Rows from block 12, named by matrix and row number. Rows with one number belong to one neuron. Each number is 50 + 15 x the weight over its row's rms, rounded and kept within 0 to 99. All counts start at 0. After the name is the row's rms in percent of the matrix's.
# fc1: MLP up (model.blocks.12.mlp.fc1.weight, 1024x256), inputs 32-63
# fc2: MLP down (model.blocks.12.mlp.fc2.weight, 256x1024, transposed), outputs 32-63
fc1.251 089:43 58 34 54 35 82 52 58 15 62 35 45 47 71 59 75 44 45 51 60 63 52 40 54 53 23 51 49 37 56 34 39
fc2.251 086:56 72 25 60 64 80 60 75 60 61 41 37 40 70 75 60 36 54 52 53 46 59 42 65 31 62 51 45 67 29 33 46
fc1.252 059:50 46 47 32 39 59 57 41 67 53 61 45 37 41 50 60 56 00 53 51 50 41 57 64 47 33 69 73 33 49 63 50
fc2.252 115:45 25 33 41 38 37 62 55 41 38 55 47 75 47 55 63 60 44 41 54 51 30 36 49 55 37 39 36 31 75 31 92
fc1.253 065:72 53 48 42 20 68 57 61 36 70 40 44 53 81 52 66 54 19 48 32 41 47 36 46 59 58 52 64 40 54 54 52
fc2.253 073:74 57 72 69 65 43 78 80 48 63 63 65 12 55 62 49 32 56 33 35 64 62 50 64 40 57 53 64 72 19 42 36
fc1.254 106:45 31 80 31 42 31 58 65 63 62 34 34 33 44 52 59 52 74 35 50 42 60 37 42 32 38 39 07 32 42 49 57
fc2.254 092:45 56 54 60 50 57 41 46 41 69 69 62 88 38 27 58 36 47 35 37 55 52 74 33 63 38 40 76 57 64 48 42
fc1.255 095:82 47 42 33 42 61 48 47 59 29 65 34 92 44 59 54 40 26 45 79 58 40 47 71 52 55 61 81 16 85 31 50
fc2.255 088:63 50 61 55 53 53 55 84 57 86 43 44 36 37 57 69 43 47 35 45 49 72 26 40 54 55 25 22 66 37 48 43
fc1.256 099:65 52 71 56 39 25 50 63 65 54 81 44 38 29 31 48 49 73 59 67 28 72 47 60 27 84 65 54 48 69 64 49
fc2.256 102:18 55 45 51 21 67 50 55 29 51 19 48 56 56 28 56 63 46 62 65 61 40 32 62 47 51 92 71 55 23 36 37
fc1.257 156:63 27 65 42 58 25 46 55 36 66 60 52 57 58 48 59 54 56 47 60 17 52 52 58 19 05 38 25 46 58 45 60
fc2.257 166:44 58 48 25 67 59 40 48 63 56 44 37 57 45 20 54 34 53 35 44 43 54 67 24 84 54 47 68 71 41 84 46
fc1.258 072:42 53 29 48 54 42 76 76 65 40 43 48 58 60 50 80 41 34 45 58 71 24 13 67 32 59 62 54 39 64 54 49
fc2.258 059:40 43 35 37 39 57 56 51 54 41 66 49 56 15 75 51 42 38 21 56 34 44 64 64 40 33 60 74 73 45 54 45
fc1.259 092:59 57 21 47 55 64 46 43 83 61 50 30 65 72 67 50 51 65 57 48 52 52 44 64 19 50 48 43 57 22 52 53
fc2.259 085:70 58 73 50 37 47 30 32 20 60 50 59 19 78 40 64 45 50 57 28 12 57 72 26 57 56 18 34 62 51 56 29
fc1.260 135:55 61 55 52 40 68 65 43 29 60 56 62 58 79 50 47 51 36 52 53 25 39 51 31 66 53 51 70 50 62 25 45
fc2.260 203:46 42 62 61 38 43 50 51 37 61 42 62 64 52 52 36 57 44 52 52 65 44 48 63 27 63 59 67 26 44 11 68
fc1.261 098:47 64 42 45 15 42 68 52 31 44 50 53 69 60 42 87 51 08 55 64 31 33 29 51 17 70 53 82 50 57 38 55
fc2.261 078:60 56 39 52 27 50 62 49 34 67 12 58 59 32 35 67 50 45 37 30 25 43 65 42 51 77 75 55 70 58 68 49
fc1.262 103:23 51 54 63 56 39 54 74 32 66 47 62 64 43 46 89 40 45 45 36 70 46 35 53 48 51 48 29 60 25 54 54
fc2.262 082:12 46 29 46 53 48 33 32 23 31 66 57 70 23 56 32 36 63 31 34 22 38 60 33 46 58 25 54 62 48 59 69
fc1.263 085:46 56 30 57 52 52 58 75 28 31 29 62 47 23 61 49 38 54 55 53 56 35 34 78 36 62 63 71 59 39 52 59
fc2.263 066:42 49 34 38 47 72 44 65 40 54 48 29 42 33 47 56 45 63 49 57 42 52 72 55 54 62 46 48 51 55 42 37
fc1.264 121:53 54 43 46 21 54 61 52 61 28 29 36 79 63 45 55 63 22 39 37 58 34 35 39 60 83 75 50 43 57 56 59
fc2.264 096:45 36 54 38 30 48 51 53 42 61 40 55 92 40 15 70 48 31 23 30 49 37 54 43 45 65 35 67 69 47 69 69
fc1.265 053:34 23 46 52 06 73 56 39 70 18 63 23 66 60 55 65 52 23 46 66 65 61 39 62 48 45 47 29 29 45 49 53
fc2.265 068:62 47 63 39 38 42 60 76 51 67 44 65 53 27 63 88 51 45 32 32 59 71 36 56 29 44 46 56 61 32 57 66
fc1.266 094:36 65 58 45 37 75 36 54 47 64 36 19 24 73 48 49 70 32 67 71 60 52 37 86 55 62 77 39 61 55 63 40
fc2.266 118:73 43 79 53 71 45 62 53 47 41 70 44 12 58 62 21 49 64 38 45 26 27 39 39 51 54 46 40 44 75 59 53
fc1.267 108:37 64 20 50 34 71 79 56 29 39 41 63 64 42 57 93 62 21 40 48 79 37 29 56 63 47 67 67 50 38 46 53
fc2.267 083:45 40 47 58 43 43 58 45 48 45 72 56 04 14 80 01 25 55 33 48 35 80 71 50 46 47 47 35 66 41 39 54
fc1.268 081:64 51 63 37 51 63 38 45 48 73 29 14 54 63 42 47 72 56 63 42 25 46 47 62 69 65 38 41 52 63 55 47
fc2.268 068:50 52 46 57 39 62 47 46 34 58 75 57 08 34 77 23 22 74 33 48 42 62 60 52 51 68 27 38 49 52 38 47
fc1.269 080:73 47 41 38 41 58 70 74 52 58 42 55 33 64 55 71 48 39 41 35 44 43 35 54 46 74 45 59 58 66 52 51
fc2.269 081:48 58 35 45 65 61 52 65 60 51 47 65 42 43 76 38 16 79 38 43 26 64 52 63 40 64 16 39 55 25 45 40
fc1.270 130:22 63 30 55 52 57 75 52 29 63 54 65 72 60 42 71 44 35 49 57 55 29 41 36 58 73 57 74 58 38 34 42
fc2.270 131:69 36 66 61 42 37 74 71 38 47 44 48 69 24 60 61 61 43 50 49 57 46 34 67 45 54 63 41 33 52 37 51
fc1.271 123:56 40 54 28 29 53 35 37 75 90 53 19 57 65 59 52 72 28 53 36 48 55 53 68 54 48 22 27 23 40 72 61
fc2.271 152:56 50 38 64 68 56 55 38 52 35 59 76 42 48 69 36 42 46 38 39 48 49 67 58 37 32 72 84 62 29 31 46
fc1.272 066:54 64 47 47 65 31 34 51 74 61 43 42 77 52 27 82 61 12 51 40 74 24 41 49 83 59 52 30 36 70 64 54
fc2.272 065:50 45 61 55 53 49 62 58 44 44 61 54 51 27 55 43 37 58 23 37 29 46 59 57 19 71 53 61 81 26 58 43