{
  "dataset": "photos of plants and fungi (iNaturalist)",
  "image_size": 32,
  "crop_scale_min": 0.3,
  "norm_position": "pre",
  "bias": "none",
  "dropout": 0.05,
  "projector_hidden": 1024,
  "init": "trunc_normal_002",
  "max_steps": 8700
}
Rows from block 9 of a small self-supervised image encoder, named by matrix and row number. Rows with one number belong to one neuron. Each number is 500 + 40 x the weight over its row's rms, rounded and kept within 0 to 999. All counts start at 0. Numbers have three digits each. After the name is the row's rms in percent of the matrix's.
After each neuron's rows are labels from the 100 images, of 14976, where the neuron reaches its highest value: "strongest on" is what is common among them; "colour at peak" is the nearest of a few named colours to the mean colour under the peak. Only what is clearly more common there than usual is listed. The data: photos of plants and fungi (iNaturalist). In brackets: how many of the 100.
# fc1: MLP up (model.blocks.9.mlp.fc1.weight, 512x128), inputs 0-127
# fc2: MLP down (model.blocks.9.mlp.fc2.weight, 128x512, transposed), outputs 0-127

fc1.128 129:521530454518453513463462510501519488396503515523516527520553479517467490539478509565488481499511458464495549482427500477412512593400491450484505497511533526506496504462494463516476509490511457589515509499514465495493468489508523476558459478525556513476538505594527545522457549442540577503472535569503537523528523444558510598527444495466532523488399542437461500494445482509387511518436
fc2.128 066:470542548430517528522495489543469493484468466509486529455494492475424557521419552494473504563603509511430504502509473497498490586503490464497462565526436514505505487522475551428442464514463508603468546523580484449477423479611494501559501506525467443514446547447536460549556552460498480464507459534450453487523497546484529499469483468406498531535503485507479518533479527517447505453537
strongest on: class Liliopsida (32)
colour at peak: cyan (39)

fc1.332 123:544507475520487454522447526478580461454498528523549460492568454457562470547546521509464487491493534469497579435410490569463519527485608461526520489503483473482477482477463512515487517417508451516531483453518438511504533549466511522530523511443462514498589407560520566538462475493531578560488502518537609494571480421455459531513493523505508514482471516509503516521442514549455480522457
fc2.332 126:489539479523499536510456505564509482556408433514456548494484512447483543492551590441462512541597519515478499515490458538501493522498551514509442510533443507544540560513495572398467468464475476547487513504517524509499521496552456503480525440522480437544454476505486480490521487487515473499546435505495453462558515599411510506409507504432433532477524485437505550468535486523533448483590
strongest on: kingdom Fungi (27)
colour at peak: brown (72)

fc1.143 108:474514441477471405530490482494538552475498501497467512501506532568529531504536604515604467517474493465522460496395548481427527499469567548550494478551460487490544515536530570522469488480497465604548487524517449523507535540457508494587474470502539525485562445560439547469476503486469530458409473499482565489444470471497468503487468535495534472457456569546517514461543445468467501483492
fc2.143 094:476610502471515516521528562530518460502461448461426488500528511524489527515539506497472524502545515522438497551541444473515486536505492497461464571445442569523520512478512443500488506507461500561463519537503534464475390459579506450511466474591519475520419531451531492475570475499537497456525529510411451445507504512545486469507484502363504464516535420556516549521529544492508548538505
strongest on: order Caryophyllales (38); family: Cactaceae (35); text has "cactus" (26)
colour at peak: black (62)

fc1.89 169:505563488536505508583488480494507486461498462535483504545499528522446546420528522526486486554541390472520465525584503479466492562416564561481501542538510489542487452465472532513540462520392477517517504508468517455456456444535509484529510499471503497494478514521505453527525522459436520452492511640490525516460466509575524532520520491436541490542393548444450547534472543480453509503514
fc2.89 169:467574557554484470497552465479428462482475522470495425501487497474518531464536449530448469472538499496487460478444533412504507502538569545441496529502446533487479512467509492548472508544479451497447499524531550443470367471575507508493521531476478558443505472440486526566528528504494492468506537545451498498558512471563532549529528555428550453529503458552519534559473568510393515481519
strongest on: class: Liliopsida (28); order Asparagales (26); family: Asparagaceae (26)
colour at peak: cyan (56); white (27)

fc1.486 107:467506498492518535503575477557476473484508494484506569481461471510465582486464467515547500553539520517505453497596551455489493499473353445466470474563467541549494448506465507490550509563482555561542526469471521388520505430534496510466408498477519476521525567495574462498493561495489494475474500560464459499418553536550542504509571430517502496474490495505484505528509520502430488503543
fc2.486 108:482518456589537524475455577526533461539448473432515457538544526503484501518585496429492545476518557555495521588499412511488457480506510474466429516445436546523524499480506450513501535540436459490480505545488525496515455493560541459491546470533515458545428432506519506440543434487505531489545475504497479482489505528495504430427591456425463490540510453548483545516515541502566498562548
strongest on: family: Asteraceae (27); order: Asterales (27); order Ranunculales (25)
colour at peak: yellow (43); orange (35)

fc1.370 059:510489500498441488474586461475518427504507482467567575548547512464481500503472420503550524505553522506484543512534528526489515497478417500413464487469490488540520505504466439485518481591448535515501549460449553445527439469545520538484448551506477479545519545442607458509496513457483498439463430527497467507488596505576568504451562463480506474499484512440517531496486575507483468541563
fc2.370 048:470564400468580528499514550530523516526461529502547463451474485548458495512577545477537496499512561497495506511520438543490438516457466444505430484487420517491512490529524512494473548452419538549482545516537506521523491498533516452519513463567534487520501471573505541492563491468447534491537482528459475445448546488484551456435506428395541446540510469607460519481564481469506534555476
strongest on: order Asterales (30); family: Asteraceae (30)
colour at peak: yellow (40); pink (25)

fc1.436 151:503537560549479525515430469489486521473570584515440474543522516528458512451430552531479483528527383468534477533529505472477479560474573565554502552542545489512481494424481509517505466527494489503508494538527441488391423445507568467543559506463498529485498486520439534543490518452464583489478513600531527490503468475566485551528473512501523499516446527491454528475490486435459497428486
fc2.436 140:434504547502462500491516460529445464551450549491468490455459447416519539510507477480455505493578532532469456489431497464487531502576571487505503517562478516510480523523503572470411498496477468493427546472567518399478419524541503550490562503492427509486451489485490516584513539478532517490579462504471425492587539517496507522497503516506434502491547473528538520535479541516401521437497
strongest on: class: Liliopsida (33); order Asparagales (27); family: Asparagaceae (27)
colour at peak: cyan (61)

fc1.231 122:460466535488503558532544465549484485480454519556497519491471472476442522527443499482502512513609527510472561548448490552464527585468477454498490536565515510530516536543473535403383481466466467503492495494546489513507488522536509550536563463485457450529469508499506508525496529411504484441529379489511432554567465590504550509434509466472496560541475492440496518509495530510441519511538
fc2.231 141:554528464571533553502438481463510486480540485498621453543505515517459495484516469514445522489483453507517525470520483445554431557449464478504504486510531488503439421481432487526526528586459505517511545498463475481448454449547531424574469506446518466518497460555513461542491559451498520524479577576531586497462454463511525512505509414505528555524437519503405539508468541493508524502469
strongest on: class Liliopsida (28)
colour at peak: white (52); cyan (26)

fc1.19 075:515527423508455422529480514447527526494492550522418548488512547604508477527499602500519485549475507493429465588465497529446483502496593556525549506487525521522549521518581476471476492535506470563454472494577473512481489549487536524548469487474476528482514465530471533468586417511475546457445433474498571481473541501466469518439512502506503446463494530519478543551521417467517481464463
fc2.19 065:497556442475563536486572532541557481474522392436551467476528523542444477515539417478514498455562512509520532546513435490481551533488395478494406536467430559475546502506479435540466503463483453524520468490496532539484424506534486453559444401512531495476451524534511534482496526498516473509503519490455510468532468490567558511487504489413491512550520454503532522488485560498528512581500
strongest on: order Caryophyllales (27)
colour at peak: black (54)

fc1.458 132:487527505519533522504509487503482521460512542564504476523451497509441534415486513485505488527580442509588506470509507472486506530474564597483444584558476490542434498477502504520497467515411473448509505510524530498488480438530497540475521502429515488489504478496435474532525497414451506541476525655479505525515456496512537548502546524445518504558452521417451565527497555556516490431562
fc2.458 129:483492486537482514469470488487474462549495517478578482489499466439505549509496422512388482483494481495490481433438490449570567481533505466467593434550539510470484489506467498515464532495549444494421502474504530495490427501504476487527556554466525561439499472495511532610474566524556513510521539516518484462595484457515488574541515460498493514495526480499502496575413557499408545465466
strongest on: class Liliopsida (25)
colour at peak: white (54)

fc1.157 063:487495463534516485552583482532506470518508471438430462484473472518516571479558517493489501565529499514515455552572518433458519491509590536486539449533484539495564492533501563515524472546483486533520502569593495447529439484482508459516487526422481533443460442485466551546541525495496550440485432511515552461508488527533545441482472455523488401457501498582520515516469391456445505508514
fc2.157 066:473510463434488534475539479512454476466436571551551518471437454479466506528562417485489478438548539521456498471411454547441548526465508416544443527542454488510499501566514474492418502456500497524435526411558484492482482524527489539540474503499462540498517539552525529578514556503490513528559511500470473475528551424507572548522513474466480536536497482490519499525454555574436521478425
strongest on: order Asparagales (36); family: Asparagaceae (35); text has "yucca" (32)
colour at peak: cyan (61)

fc1.289 076:514527436524475532469590491510472418468490480451498491474465441528472557492515441509514495490520491543515526478561498464484500506512435452403419492515471611496560498567492459572532496549488570507550520472514543449496482385558489489480418546486497475476461516492546538524497525480515503481494544564420552520477567448607558494536531514487488469471530472476511468514515521540501471509508
fc2.289 079:532527449531548501518501513506512468559481481444495452531494502537495435495617418438592535493504555543531529585522412531484465499498519477532425509471443475547497505491495434477496500515436475482544550481500533498527507504522505509505549446453457453551457470566493521448554461491429519500529463473518439497435511512518564460426556506450452467509510467537551547452530522549556458558498
strongest on: order Ranunculales (25)
colour at peak: yellow (43); orange (29)

fc1.314 110:455528428478497501513476507642585442476439451459515485476561463451514554548616562522495469519536498499469472468526495514392541517483525492508506492534499518484518549508481588506414498533467460524459436549578446462518459539549509494519480435510495545517529448490506572524449541465546501496539507522512515484599518506525479451438478531485530480506494472519508478466492501481454472508476
fc2.314 120:496439506437477483503552441503466531525484590556524494454430464459514434444493423487580458494511492471525508437473518542520533515533558509555490468545547434521477507561504510494476460449497510416434513383549506488497502552461495568493529520448458542478581502527463500565516537468479575488522451488491444512505543476559561542548485516579452480469525512468537480508499515503494513474435
strongest on: order Caryophyllales (33); family: Cactaceae (32); text has "cactus" (27)
colour at peak: brown (95)

fc1.492 098:475533479488487468559496525525532562474515556482483484478496514527504483476553598536515423495501465462543473500446548546394516529466579572576503463542498471507520479539518529523469533495455446549490445506544429528477501530474540480566503459482576567463559471523419577497523510473495562482441484481492549499497460417540463485487500526496563442513474553508495509443567465417467478493488
fc2.492 071:503603523474498522509498546556517462497466502459451473452502488513473509495471432478481514523572522524462497504540448491541468577574471489474482559500449563521499525514503478457455474524454521515473560496561513431459409493575482482523503469582496454515404530478501501501568495468560499503567479521435400504521527538564523472509459494414433512525557438517508522450506553494523491455446
strongest on: order Caryophyllales (31); family: Cactaceae (28)
colour at peak: brown (64); black (34)